A small image embedding model, trained from scratch.
Model: 3.03M parameters, 64-pixel images.
Training: soap at rate 0.0044, 13600 steps, batches of 384, held-out accuracy 37%.
Data: trained on crops of objects in photos (Visual Genome), 123503 training examples, 42.3 epochs.
Rows from block 14, named by matrix and row number. Each number is 50 + 15 x the weight over the matrix's rms, rounded and kept within 0 to 99. All counts start at 0.
# conv: 3x3 conv (model.blocks.14.conv.weight, 208x144x3x3), inputs 8-15, a 3x3 kernel for each
conv.24:80 42 61 64 55 58 48 52 68 62 41 37 42 60 59 51 48 42 48 48 37 16 39 60 48 70 57 54 50 57 63 51 39 47 57 42 46 32 25 54 21 34 53 63 58 56 55 44 33 52 39 33 53 46 37 29 31 34 57 55 53 34 37 36 47 63 39 43 36 57 76 66
conv.25:64 38 31 46 52 74 43 49 35 83 53 62 69 46 45 60 51 35 45 66 41 79 60 41 72 60 52 61 30 56 46 56 45 28 39 73 68 38 19 27 55 61 48 70 57 46 48 59 11 69 33 58 66 59 61 59 45 28 82 79 45 56 62 35 53 36 59 57 53 62 50 48
conv.26:53 53 37 60 58 62 16 59 60 48 54 79 44 50 55 54 30 50 34 57 69 32 50 56 66 57 48 31 77 45 41 84 70 58 51 37 77 59 46 49 66 39 49 52 68 73 62 50 66 48 65 59 40 62 47 61 32 43 41 32 49 39 45 52 43 55 44 53 46 37 93 67
conv.27:51 49 46 50 16 37 36 39 58 46 52 44 38 44 36 58 52 37 60 49 69 34 62 35 38 66 24 70 56 61 56 58 74 55 57 50 62 56 63 37 62 40 39 40 26 72 45 45 59 56 62 37 30 56 42 40 57 42 52 49 46 36 22 52 52 70 62 81 62 29 59 76
conv.28:75 62 55 50 44 39 32 34 61 43 48 58 62 31 72 28 42 84 57 60 74 38 61 61 37 56 59 18 81 28 36 56 61 30 35 57 67 43 83 60 45 57 25 47 42 57 60 51 41 68 69 65 43 37 42 40 45 47 42 51 45 61 32 50 45 43 94 49 61 32 33 34
conv.29:05 32 58 61 55 43 69 48 53 47 36 51 19 44 63 36 54 60 47 63 37 55 36 43 61 41 33 66 50 40 64 48 73 44 73 69 66 68 65 66 58 30 36 34 27 41 54 68 91 69 34 28 38 34 42 62 50 56 66 57 29 61 40 56 82 60 41 43 36 32 35 36
conv.30:53 39 51 38 37 26 39 10 45 48 32 77 69 60 52 52 33 59 61 55 57 21 61 40 53 33 41 64 42 51 57 35 40 48 55 55 38 47 33 62 47 31 49 55 18 65 45 38 43 62 34 62 71 64 93 48 31 64 71 62 54 67 51 71 81 47 70 69 69 30 61 54
conv.31:56 54 87 29 57 40 47 35 26 48 38 47 55 36 64 55 83 59 59 53 38 57 62 57 57 34 77 44 29 52 53 99 40 61 64 46 47 49 35 48 35 70 58 43 52 54 36 45 58 57 63 20 63 48 62 28 79 39 56 61 46 35 57 41 34 37 39 66 60 59 62 90
conv.32:30 29 49 52 40 38 16 58 56 43 56 64 48 54 32 69 64 34 94 35 21 38 68 23 27 21 61 50 47 32 61 36 39 50 41 41 67 56 51 39 77 63 58 51 56 34 57 50 56 60 33 73 30 63 22 47 55 39 43 43 63 43 62 59 64 55 27 56 54 15 42 69
conv.33:50 66 53 31 47 43 58 36 87 55 52 54 66 46 59 52 37 59 40 43 51 48 53 84 35 44 62 30 25 51 41 35 39 79 34 41 31 66 38 49 48 75 77 42 73 72 50 50 52 44 46 61 81 50 56 54 35 37 59 50 19 32 40 77 34 59 65 64 64 67 43 51
conv.34:62 58 61 35 38 51 71 66 05 35 32 45 58 57 41 56 69 94 58 39 74 35 12 52 41 43 53 60 78 38 44 68 33 49 47 48 31 59 46 40 50 56 28 38 36 17 57 62 40 26 40 34 52 53 27 50 34 52 58 65 53 69 50 28 52 45 62 23 47 44 33 53
conv.35:46 50 59 61 35 38 65 65 74 45 36 43 52 41 18 49 72 54 53 57 58 39 53 52 62 56 46 51 65 45 61 34 25 29 44 54 28 30 33 76 50 81 46 58 69 28 39 61 42 72 65 64 46 60 69 61 51 43 59 53 49 51 63 32 42 53 35 70 63 80 50 63
conv.36:37 52 53 48 42 53 15 59 51 52 71 45 05 50 56 44 50 63 34 45 83 54 70 34 73 43 47 63 33 73 63 68 26 57 61 47 47 57 41 43 49 33 54 26 56 29 38 67 59 37 55 43 75 41 63 48 55 43 42 40 64 56 58 34 45 33 52 49 35 66 39 54
conv.37:54 38 46 37 50 50 51 31 44 60 58 40 59 62 36 65 38 49 65 55 64 47 36 50 61 33 64 55 60 71 44 45 41 48 52 44 27 66 53 61 23 78 58 41 57 69 25 62 42 51 30 47 39 33 50 48 54 54 48 09 60 56 51 44 63 46 44 61 28 27 31 25
conv.38:80 76 57 27 30 38 37 69 50 34 73 67 47 49 62 33 59 66 40 68 50 64 68 42 44 51 44 33 45 83 55 58 49 28 42 61 37 69 36 35 52 70 54 61 78 81 43 33 59 31 58 51 69 58 37 48 62 25 22 86 52 75 63 97 62 66 58 62 83 32 78 47
conv.39:45 59 21 47 62 44 57 42 67 19 28 18 81 70 63 41 89 66 42 33 38 56 36 47 75 59 50 28 60 52 64 55 82 26 44 44 82 47 49 69 24 45 58 52 59 53 46 24 84 66 56 56 61 40 52 40 46 50 62 62 50 67 60 66 60 46 35 39 21 87 41 59
conv.40:46 41 66 50 48 58 51 60 39 70 43 61 44 71 44 50 37 45 31 28 35 73 61 53 44 47 42 26 49 45 35 43 50 37 63 62 52 51 53 62 49 45 27 37 19 61 54 53 80 47 36 32 42 51 45 64 63 52 27 51 35 70 43 41 62 58 71 61 22 52 58 51
conv.41:64 19 32 51 65 33 27 36 61 66 58 35 64 51 43 54 58 82 43 20 50 41 69 36 48 52 76 37 42 78 38 76 47 47 50 60 45 58 47 52 47 27 22 53 30 52 25 48 35 45 44 35 56 52 47 48 60 50 55 62 69 45 54 43 64 33 45 37 41 54 37 54
conv.42:68 61 67 73 76 50 23 27 59 27 43 59 55 55 47 64 54 37 30 40 22 49 52 34 75 41 70 68 76 28 41 32 42 62 50 50 60 40 68 51 33 50 72 41 73 55 60 53 56 55 57 45 46 46 60 28 62 33 64 20 35 66 62 60 39 55 79 58 53 23 59 38
conv.43:32 72 58 56 55 62 39 46 37 37 34 23 43 60 39 51 59 53 40 67 58 76 26 36 42 48 03 40 71 20 49 47 31 38 46 31 57 55 48 79 87 41 36 35 28 58 55 55 49 64 36 51 54 24 42 33 25 42 53 49 28 68 55 34 81 52 51 81 58 49 47 54
conv.44:55 22 41 58 48 57 50 50 42 49 40 47 60 39 47 38 99 47 49 69 50 51 58 46 51 68 61 36 52 09 60 35 60 48 58 76 38 39 69 52 57 66 25 39 61 38 48 19 63 35 55 63 24 72 42 65 46 28 59 45 21 56 48 40 45 47 35 39 52 19 35 58
conv.45:33 35 35 49 59 74 31 35 69 45 42 69 58 51 75 34 42 76 90 51 53 67 71 40 42 58 70 29 60 72 75 49 44 43 51 48 45 35 71 57 62 63 54 48 64 58 39 60 54 57 66 46 50 03 45 67 54 33 45 91 65 59 70 47 54 39 45 58 62 26 39 78
conv.46:54 53 46 61 76 15 51 62 41 70 80 49 86 52 54 35 44 45 53 41 28 51 61 36 33 73 77 62 58 45 36 56 76 14 72 54 44 79 42 49 35 63 24 35 67 42 49 73 69 61 83 30 64 62 37 84 50 48 59 35 55 47 65 46 41 49 66 22 48 42 52 54
conv.47:31 40 64 22 47 31 69 78 66 40 47 62 39 37 56 80 48 19 58 51 50 59 48 23 62 47 46 23 61 60 74 59 58 58 58 62 76 66 63 38 55 57 55 54 61 53 47 53 72 39 57 49 77 71 45 63 59 67 51 66 32 59 43 63 58 49 43 49 64 51 65 60
conv.48:33 47 64 44 47 31 48 55 45 32 35 44 38 44 33 53 58 68 59 38 51 07 49 36 48 56 36 31 54 42 53 40 37 42 71 66 51 64 57 48 40 81 46 29 26 43 51 79 35 42 52 56 53 48 57 61 27 65 40 45 67 55 51 38 66 44 30 42 49 52 18 45
conv.49:51 50 40 68 60 46 36 41 33 61 56 54 46 33 31 22 31 23 45 80 47 39 53 51 32 22 66 49 60 64 11 49 46 41 40 47 38 39 47 60 41 74 49 50 44 63 56 74 51 39 45 50 40 57 79 51 58 61 75 55 35 42 60 38 45 46 64 38 24 79 31 50
conv.50:49 22 43 62 81 54 17 69 69 64 48 56 39 57 47 36 74 57 13 47 51 61 88 36 39 61 53 18 69 50 48 49 79 67 54 61 36 40 42 65 32 44 59 34 49 41 37 72 52 50 46 49 45 26 75 57 56 58 44 47 60 52 23 54 63 43 64 73 43 49 71 36
conv.51:12 33 32 64 47 47 18 46 63 54 75 68 59 68 60 68 50 39 55 69 58 65 34 61 64 37 36 56 33 63 71 60 46 43 41 49 45 36 68 53 33 26 51 44 59 79 79 70 50 56 37 68 44 52 56 80 66 76 37 62 68 28 56 63 38 16 58 46 73 40 71 56
conv.52:53 41 53 53 58 53 42 36 22 41 57 74 51 37 64 47 06 21 57 50 39 24 38 35 51 25 57 45 39 54 27 50 45 56 49 63 61 53 53 84 50 62 59 30 52 41 62 64 47 36 62 55 49 72 43 38 58 60 43 75 50 36 55 57 35 40 53 44 62 44 59 36
conv.53:56 75 49 52 57 35 13 53 40 57 25 54 41 56 27 47 18 80 36 56 52 54 53 45 38 36 44 22 50 39 45 40 70 55 52 53 52 33 19 49 26 42 42 89 42 55 62 51 41 77 55 16 72 29 68 45 41 71 68 50 29 61 33 77 36 39 84 48 50 68 61 64
conv.54:78 66 65 43 45 40 89 48 61 67 47 49 52 65 47 84 48 43 57 55 63 22 43 58 46 40 30 57 64 46 42 49 55 46 54 49 54 51 54 21 45 62 44 31 62 68 48 40 59 49 66 43 25 58 62 30 38 39 24 42 64 73 77 57 63 45 61 66 38 51 35 45
conv.55:48 50 45 55 52 40 46 42 61 49 27 80 53 18 39 42 40 30 33 39 56 50 62 70 55 37 49 61 54 49 41 29 61 79 82 44 43 67 64 19 23 32 76 51 35 56 39 55 40 43 58 48 59 25 44 36 50 68 58 53 67 81 37 49 15 56 62 55 45 55 44 58
conv.56:45 42 51 31 62 45 77 44 41 49 56 61 22 44 49 54 44 45 33 52 15 58 60 67 60 23 60 50 46 42 61 40 62 40 65 63 21 56 51 44 62 58 48 70 30 57 52 41 49 49 44 72 70 28 35 59 53 35 49 43 47 57 36 52 37 31 31 30 42 32 51 43
conv.57:28 36 52 70 60 36 68 52 14 30 56 40 50 48 59 42 38 55 35 62 28 43 32 71 52 55 78 48 75 36 69 59 39 58 62 55 52 51 35 37 34 38 47 33 40 62 38 66 64 51 41 30 59 55 40 50 51 45 32 34 45 47 61 38 46 42 48 39 35 51 66 27
conv.58:53 65 47 39 29 47 41 78 34 45 49 52 38 75 32 44 48 55 43 56 44 72 44 50 71 37 17 49 44 47 31 38 61 40 54 52 78 53 49 42 48 46 38 69 48 38 41 58 38 52 41 76 56 33 46 33 29 27 48 60 58 35 45 25 44 56 38 64 15 49 31 34
conv.59:54 34 28 51 64 28 40 40 55 71 67 50 65 36 57 82 45 46 43 65 43 46 31 31 59 40 70 42 66 46 50 41 35 44 22 38 53 63 57 58 85 76 57 30 17 32 63 56 57 52 44 55 27 40 49 75 37 37 45 39 53 76 70 37 53 44 26 59 28 69 59 63
conv.60:51 46 47 60 64 16 61 47 80 68 34 50 56 56 57 56 43 56 63 44 51 25 42 49 28 45 69 30 48 55 47 35 72 50 39 59 46 36 69 50 71 43 49 64 50 39 21 58 55 63 52 54 43 56 32 49 82 24 53 38 18 38 82 73 75 51 41 39 35 45 66 78
conv.61:42 47 56 32 64 43 53 42 50 58 41 35 48 43 50 35 66 54 38 37 25 51 70 67 43 44 46 69 63 32 58 34 44 45 39 65 50 57 42 53 38 53 56 70 51 51 68 47 69 84 58 56 71 58 71 27 32 42 68 57 30 54 21 31 60 29 40 13 41 54 61 35
conv.62:67 56 67 47 74 56 49 65 72 56 61 36 49 45 12 35 36 44 71 57 44 53 43 59 47 48 56 49 74 56 42 54 55 65 65 34 80 51 60 66 76 58 52 46 63 35 41 59 48 35 50 32 50 56 51 87 41 43 44 58 45 46 68 45 57 45 53 45 39 55 56 52
conv.63:42 69 48 62 40 43 46 55 68 33 47 25 55 39 58 59 72 69 30 38 55 32 65 45 46 53 79 24 22 43 62 39 40 57 60 60 74 28 50 23 27 32 32 69 67 43 74 57 50 53 33 47 58 42 46 54 53 77 66 68 49 69 51 48 54 64 44 35 42 44 44 64
conv.64:50 26 45 61 49 44 86 46 36 73 18 41 60 46 60 80 34 68 59 54 73 47 71 42 40 21 38 32 41 63 30 68 57 40 33 51 33 33 26 34 22 37 49 61 68 62 54 40 39 65 38 36 54 66 49 41 36 54 26 73 71 24 38 53 30 42 52 52 42 36 55 60
conv.65:57 52 46 33 46 52 51 28 41 54 54 55 68 53 34 61 67 42 51 34 42 56 28 50 67 57 57 55 53 47 82 53 56 58 54 83 27 43 67 57 60 49 20 24 38 82 62 53 55 55 43 82 71 65 28 51 41 30 49 41 71 06 71 42 54 31 56 39 47 42 55 41
conv.66:65 61 52 32 67 53 45 50 42 67 71 45 61 44 41 61 46 38 47 40 63 53 45 56 62 49 45 50 27 39 58 54 44 20 35 63 84 71 68 23 29 77 46 32 51 22 38 41 77 47 29 56 55 50 61 51 57 55 58 26 65 67 34 37 42 38 29 38 13 52 75 58
conv.67:43 53 44 31 54 59 69 64 52 63 52 56 46 58 45 65 60 41 49 49 51 47 57 67 32 51 23 63 49 87 25 57 48 37 80 29 37 56 40 14 56 49 21 99 32 68 82 47 67 35 50 58 38 53 35 32 59 36 45 62 23 55 70 98 66 47 44 34 73 63 21 52
conv.68:58 15 66 75 50 34 21 46 53 56 40 41 49 23 37 49 57 47 43 42 38 74 65 55 57 68 74 29 56 33 41 37 73 51 48 69 35 24 40 43 54 70 55 39 75 31 58 41 49 52 64 55 36 52 59 41 41 50 51 49 53 16 48 52 70 55 16 46 65 50 44 33
conv.69:60 24 44 38 47 40 52 71 47 34 30 51 36 43 18 81 65 64 62 36 68 76 65 73 37 76 55 36 57 66 41 57 50 56 37 60 15 60 48 41 40 28 75 29 56 51 71 69 64 63 36 26 61 33 54 33 35 50 64 22 72 46 92 63 54 22 61 41 36 74 72 66
conv.70:36 31 37 63 51 39 24 35 39 47 32 39 13 78 19 72 51 47 49 58 61 72 45 67 60 95 65 63 50 58 38 50 34 52 26 12 27 30 53 48 68 50 56 42 65 52 59 68 40 78 42 62 55 53 39 58 55 68 68 69 72 50 55 65 27 64 66 46 42 39 41 29
conv.71:44 05 47 52 54 72 45 59 77 49 76 77 40 38 59 67 31 31 72 23 37 48 57 48 64 71 57 67 63 55 37 45 56 33 31 51 70 32 44 65 65 89 63 49 66 78 78 29 68 58 83 17 64 41 59 40 32 27 62 43 73 47 38 31 54 44 69 53 78 44 47 62
conv.72:50 48 53 43 50 52 38 43 55 28 36 51 62 39 40 62 67 53 42 23 36 66 46 42 29 60 50 55 47 41 31 56 36 37 47 42 47 49 59 46 51 22 35 53 48 59 67 33 68 75 37 71 61 34 60 34 67 62 36 34 43 35 82 48 54 46 39 56 14 24 41 61
conv.73:69 60 80 10 33 36 77 50 45 75 60 68 58 28 60 50 48 55 55 63 50 51 65 73 45 53 30 45 43 40 53 57 65 51 51 80 60 32 41 40 52 64 55 37 43 25 33 34 51 56 66 41 43 51 54 73 39 25 63 64 45 41 50 44 74 42 61 45 28 35 48 44
conv.74:38 52 63 48 52 55 52 87 64 66 56 33 35 45 38 55 56 47 58 53 66 44 59 56 33 46 81 34 36 62 70 47 52 65 99 72 46 42 46 43 33 37 43 52 42 60 70 43 63 67 45 54 45 27 52 66 84 49 55 67 48 59 34 46 57 52 63 59 53 33 57 52
conv.75:47 59 49 73 35 39 57 28 43 77 63 50 67 39 49 55 38 61 58 81 51 24 16 36 43 34 56 37 63 54 66 51 43 47 59 59 06 31 38 34 13 54 36 51 45 23 36 41 57 62 51 79 45 61 18 28 36 29 68 50 38 53 61 52 53 58 46 44 14 45 58 25
conv.76:51 48 52 25 43 43 74 48 35 56 85 42 28 76 39 70 45 47 33 47 60 46 56 41 78 48 54 68 59 44 40 50 47 38 50 66 35 20 10 34 56 60 41 56 57 49 25 32 53 60 62 46 47 58 37 46 63 25 60 39 69 34 65 30 28 37 44 36 15 55 57 52
conv.77:57 36 55 47 60 43 52 32 42 47 82 53 49 53 62 22 64 59 54 59 55 29 61 42 52 49 33 16 39 68 43 37 40 51 44 45 22 66 36 51 30 57 71 47 40 27 60 84 38 51 37 42 43 47 53 43 38 63 51 81 46 67 46 62 45 46 62 40 57 32 37 47
conv.78:73 74 48 74 89 42 67 49 24 39 59 48 41 43 60 62 50 56 45 30 51 32 37 33 33 67 79 76 40 50 35 45 59 38 47 37 69 45 51 08 35 31 16 58 38 43 58 48 43 54 30 60 26 59 63 47 55 26 70 61 40 43 61 42 44 50 66 48 54 33 35 45
conv.79:40 47 42 42 65 25 28 42 39 50 44 41 59 66 43 42 54 42 75 76 75 56 43 59 30 64 45 39 33 39 43 27 48 52 44 38 63 51 65 54 41 61 49 49 54 52 65 72 52 34 37 62 36 55 66 41 65 62 65 70 57 48 52 37 62 42 41 52 39 54 35 67
conv.80:43 55 28 43 56 51 43 56 61 45 41 48 65 50 79 53 45 47 61 37 57 55 63 47 68 35 58 69 39 40 36 86 43 66 62 46 75 37 40 54 34 64 42 72 78 73 60 44 40 84 45 61 48 68 56 68 75 62 77 70 55 25 48 62 17 70 60 44 35 44 65 71
conv.81:64 40 64 15 48 40 48 54 53 63 60 61 43 62 51 23 09 67 80 77 61 53 53 67 73 61 46 42 40 49 53 58 60 62 55 54 45 45 30 63 74 52 68 92 69 74 42 51 28 48 53 42 61 45 55 61 34 63 27 61 35 29 64 39 40 50 53 65 31 23 44 63
conv.82:73 47 73 22 27 33 18 22 40 54 31 77 55 36 67 22 82 40 50 55 47 63 61 64 42 52 59 53 34 26 74 52 59 26 62 43 51 34 57 39 37 57 56 61 40 23 46 51 63 47 31 39 54 50 33 72 61 31 54 52 76 29 26 89 58 69 61 62 47 77 54 49
conv.83:48 50 18 65 40 85 59 41 55 68 61 58 55 36 58 55 52 49 49 69 48 86 52 61 41 41 41 82 42 52 57 52 72 23 57 54 47 58 49 59 38 63 24 62 42 70 45 41 66 68 59 32 65 61 60 41 39 42 39 46 44 45 62 69 47 67 77 74 39 53 38 46
conv.84:28 46 40 75 57 40 48 45 56 49 50 54 47 52 59 47 69 70 67 35 28 22 40 52 41 56 66 46 35 49 66 66 52 51 74 63 39 38 39 56 36 29 71 48 41 05 45 55 25 49 78 47 44 83 31 56 44 75 63 34 20 36 70 52 40 52 47 42 59 51 55 35
conv.85:57 60 41 54 39 61 40 57 42 70 38 66 51 52 51 59 21 55 57 32 47 41 43 82 46 27 49 67 09 62 53 57 49 51 37 65 62 55 51 43 35 38 33 79 70 23 56 73 71 79 52 52 76 51 49 60 50 47 58 22 48 26 48 43 64 63 76 55 33 65 50 57
conv.86:61 43 52 40 52 59 57 54 35 57 55 74 87 73 23 56 46 57 67 31 28 45 64 79 64 95 61 42 55 71 56 37 66 32 35 42 38 65 54 46 48 54 59 52 56 59 61 35 26 57 56 40 64 51 46 67 45 62 47 53 94 44 78 43 54 39 48 69 58 68 39 30
conv.87:63 93 66 49 81 56 50 52 46 44 82 59 55 68 55 69 46 14 50 46 24 55 72 41 42 70 60 19 36 51 41 51 63 42 47 68 66 47 41 35 46 57 28 43 62 98 53 57 56 57 34 73 59 51 45 81 52 61 51 59 17 19 56 43 32 38 50 67 99 28 58 56
conv.88:41 55 44 15 48 49 43 59 60 34 38 13 37 56 57 65 55 60 62 61 71 57 50 45 53 51 67 46 32 49 44 40 46 53 36 50 71 52 30 44 63 61 65 37 32 43 39 52 40 24 53 61 68 67 47 35 42 33 68 85 67 64 28 44 64 33 38 51 60 75 68 89
conv.89:52 62 15 40 48 73 54 45 30 55 77 72 36 44 55 58 38 38 79 60 60 56 47 42 36 41 45 51 42 57 42 29 58 40 54 42 58 48 35 74 62 48 42 26 44 39 54 28 60 64 61 67 34 32 62 58 56 59 29 28 56 13 47 54 46 27 57 49 35 46 34 48
conv.90:57 43 18 38 57 38 54 43 42 48 70 61 38 38 29 48 64 40 61 41 62 21 31 43 61 43 46 31 47 57 49 48 64 46 42 45 20 43 44 72 53 48 39 37 18 70 55 35 71 64 10 62 68 48 44 30 63 32 51 56 59 48 61 63 25 52 60 63 41 51 67 77
conv.91:25 58 30 63 48 64 84 44 43 31 61 36 71 48 45 44 64 44 52 57 74 45 65 59 60 52 24 64 72 85 53 33 31 59 31 21 41 41 50 50 47 51 40 33 51 53 22 58 56 50 57 60 21 30 50 64 23 45 48 45 75 32 71 34 56 62 67 61 73 54 44 52
conv.92:33 74 73 39 49 36 31 26 51 67 79 44 70 42 41 33 72 37 64 50 42 71 37 60 41 65 44 65 61 58 45 78 72 43 35 57 49 32 46 61 59 48 47 35 37 79 70 55 29 61 74 58 31 54 55 78 71 46 70 80 43 46 50 74 34 38 28 31 53 47 49 26
conv.93:42 53 38 33 57 54 73 53 38 58 75 74 32 73 48 42 37 23 38 45 35 51 34 53 52 41 59 47 35 44 26 58 17 59 62 46 50 39 67 63 41 50 32 50 58 64 88 50 61 16 30 53 65 62 28 58 28 42 53 76 60 48 90 57 65 39 57 42 67 54 59 56
conv.94:34 79 68 23 56 53 67 45 66 72 45 47 48 48 51 53 46 29 63 72 50 54 47 43 47 31 64 58 49 69 10 53 45 72 40 35 35 51 41 48 43 51 51 17 51 36 44 48 35 63 69 47 67 52 38 41 66 57 41 57 61 46 33 54 48 53 52 37 45 60 15 26
conv.95:57 39 49 48 73 66 27 38 23 44 37 51 64 55 32 42 69 48 63 55 48 64 41 11 46 28 13 64 67 75 45 46 23 62 39 57 32 37 66 45 74 53 37 38 57 79 29 44 51 52 45 24 64 58 54 66 67 61 58 35 51 55 58 40 17 35 31 26 53 58 57 34
conv.96:34 68 62 54 36 40 63 57 41 86 83 53 40 59 73 36 39 76 26 48 57 40 51 45 32 26 28 43 68 40 60 50 54 50 54 40 30 70 35 63 47 48 27 43 47 40 47 51 38 54 43 63 60 43 57 55 60 38 48 55 36 47 46 56 36 45 76 65 50 48 70 68
conv.97:53 71 58 54 47 63 41 55 84 76 31 62 39 39 75 63 40 59 53 53 40 56 79 59 63 56 71 54 40 74 51 49 62 53 27 57 23 68 71 57 54 74 42 54 70 25 63 39 73 51 61 46 69 53 20 52 61 32 46 27 19 18 64 51 51 37 43 65 81 57 69 53
conv.98:55 58 24 51 65 56 68 63 43 34 68 42 70 63 56 56 50 47 63 76 65 34 67 40 64 44 58 54 65 74 59 52 74 46 38 20 54 35 53 41 45 63 63 46 56 55 57 46 49 55 39 63 32 28 80 66 20 33 51 31 68 65 47 44 47 87 47 93 67 49 29 31
conv.99:10 42 48 78 46 53 50 86 64 62 58 81 60 42 71 59 71 33 40 45 54 25 32 33 54 56 52 59 36 28 24 70 53 33 45 58 22 40 46 63 51 42 39 52 45 57 33 39 55 47 49 43 35 47 68 32 68 45 41 55 75 41 48 54 34 58 55 22 42 55 20 52
conv.100:58 50 49 72 34 30 45 62 57 50 45 41 44 44 46 48 33 42 54 49 57 23 44 62 59 65 36 23 61 45 43 59 50 68 34 35 31 54 79 75 61 45 50 58 48 86 49 66 54 41 46 55 28 41 29 38 43 70 67 34 51 24 48 55 66 67 23 67 63 42 72 44
conv.101:82 72 75 52 23 42 32 52 52 48 44 62 63 35 67 59 76 70 58 52 54 57 47 43 42 45 29 59 83 56 37 79 83 49 38 69 51 49 48 43 55 22 58 49 25 31 67 54 75 53 49 62 48 58 64 70 71 29 62 32 48 70 58 41 39 40 70 45 54 58 41 37
conv.102:37 20 44 45 56 17 68 69 57 53 61 49 35 50 72 45 34 44 74 59 26 61 51 60 45 44 51 70 55 37 35 47 54 60 49 59 23 65 25 63 68 47 48 36 49 41 49 38 42 71 32 63 56 64 30 71 51 51 70 48 60 37 23 25 69 57 43 48 20 35 64 28
conv.103:30 46 73 32 49 41 52 62 46 81 47 57 31 39 21 41 41 45 62 43 60 18 45 29 57 54 63 45 36 53 56 40 59 47 76 61 37 57 40 81 55 61 53 36 45 56 42 67 45 86 64 68 83 51 73 63 71 46 42 70 57 30 76 56 76 65 52 34 61 32 49 51
conv.104:62 84 38 48 49 41 58 63 27 65 52 39 33 35 25 55 51 47 59 66 68 58 58 39 40 42 58 34 51 52 47 47 44 39 36 54 76 56 54 57 61 47 62 27 29 39 49 43 51 62 64 55 44 47 37 58 49 38 39 44 73 55 39 47 54 35 60 77 72 44 61 20
conv.105:32 46 66 50 72 64 48 59 58 36 49 62 63 61 37 43 55 27 60 37 56 55 40 31 29 26 67 51 27 76 48 25 54 47 51 40 69 32 58 44 68 59 31 88 42 58 59 64 53 39 56 61 40 63 60 66 66 28 55 61 57 43 42 36 41 36 48 43 27 67 38 49
conv.106:66 45 69 42 53 65 19 38 36 44 42 53 46 51 22 53 37 61 52 53 57 36 45 52 39 36 19 60 59 48 30 24 80 53 50 49 58 40 46 48 44 12 45 46 66 73 60 81 41 63 76 36 73 52 75 18 22 76 71 24 61 31 53 40 41 38 49 30 17 45 40 43
conv.107:39 41 59 64 58 27 62 61 44 43 58 41 52 39 37 51 35 65 57 55 34 36 84 56 76 26 58 24 50 84 34 32 60 55 30 30 46 61 42 59 61 51 40 60 76 46 63 50 44 61 57 66 47 52 39 47 37 47 44 45 53 13 47 32 29 52 56 39 47 48 46 29
conv.108:63 32 81 14 38 62 53 52 29 58 36 89 71 63 28 61 69 58 53 51 26 63 55 30 27 57 39 43 25 31 66 38 69 34 71 54 67 23 68 49 37 64 38 51 25 60 76 64 44 33 33 53 51 49 48 79 43 50 70 81 34 44 76 39 49 54 67 36 79 50 35 47
conv.109:36 56 39 62 30 32 49 42 47 35 56 79 67 56 65 77 17 28 63 35 45 60 76 36 42 46 84 31 38 71 52 48 44 47 79 45 36 34 55 54 42 52 48 53 42 29 67 59 43 57 25 62 43 46 51 60 32 59 47 51 54 34 47 57 53 55 54 57 36 55 43 48
conv.110:87 29 61 33 28 39 45 35 23 66 57 53 63 37 35 23 34 65 65 68 53 62 49 81 43 65 64 66 52 39 38 29 56 42 20 29 27 55 42 44 43 45 50 38 31 54 80 56 73 53 47 30 51 30 47 34 73 84 20 45 51 22 38 60 64 26 46 47 41 55 35 50
conv.111:47 19 52 17 57 60 50 55 87 49 46 76 40 25 37 47 55 35 60 30 56 55 74 76 45 50 33 46 83 46 44 48 46 36 60 41 46 33 67 55 59 61 41 40 70 56 27 30 52 78 64 35 53 39 31 45 53 47 48 54 73 43 64 50 33 29 48 29 39 73 42 51
conv.112:69 35 53 69 56 35 63 53 43 52 62 68 40 63 35 66 60 78 54 52 57 46 70 72 43 29 59 42 62 44 41 46 68 35 59 50 43 55 42 62 57 38 72 37 50 57 64 39 68 64 76 57 46 49 65 35 36 84 54 44 53 50 36 56 59 30 45 34 56 27 37 37
conv.113:64 68 46 73 71 89 37 25 38 80 83 49 68 56 39 44 44 18 46 66 14 63 39 58 37 63 39 29 59 42 54 42 36 38 71 66 63 40 82 47 54 25 41 47 42 72 63 58 50 48 28 47 19 52 47 34 65 48 28 54 59 37 53 38 41 49 40 43 42 56 45 53
conv.114:48 43 53 49 56 56 42 70 54 44 50 60 48 42 98 50 48 46 39 39 20 42 31 46 39 64 22 41 36 50 38 46 43 67 56 37 36 38 47 30 36 36 40 48 37 44 46 34 69 32 37 59 57 53 44 38 48 45 71 59 33 81 35 69 60 38 37 60 45 25 40 73
conv.115:76 52 41 42 36 44 52 61 58 48 45 56 65 66 23 55 39 31 49 49 54 67 91 60 51 58 71 52 46 41 18 48 45 46 56 50 53 06 41 39 39 36 52 54 90 45 56 28 20 60 75 31 62 62 58 74 28 56 62 79 58 47 54 79 69 38 39 58 66 44 76 59
conv.116:56 64 27 31 49 73 51 42 29 74 72 33 68 47 43 69 66 47 43 68 74 48 60 48 41 47 37 31 71 51 68 65 55 33 37 66 61 32 34 42 44 48 38 43 24 27 29 61 37 49 60 49 59 50 59 40 47 41 59 39 51 44 58 51 38 60 36 44 35 55 55 48
conv.117:80 48 46 50 52 47 39 53 68 61 56 36 62 54 32 91 48 42 47 38 59 55 52 65 58 48 58 47 59 50 26 48 48 36 68 57 56 58 50 38 47 35 77 80 71 65 70 58 60 50 40 60 25 26 38 76 43 49 41 63 30 56 42 47 63 58 55 69 76 42 50 67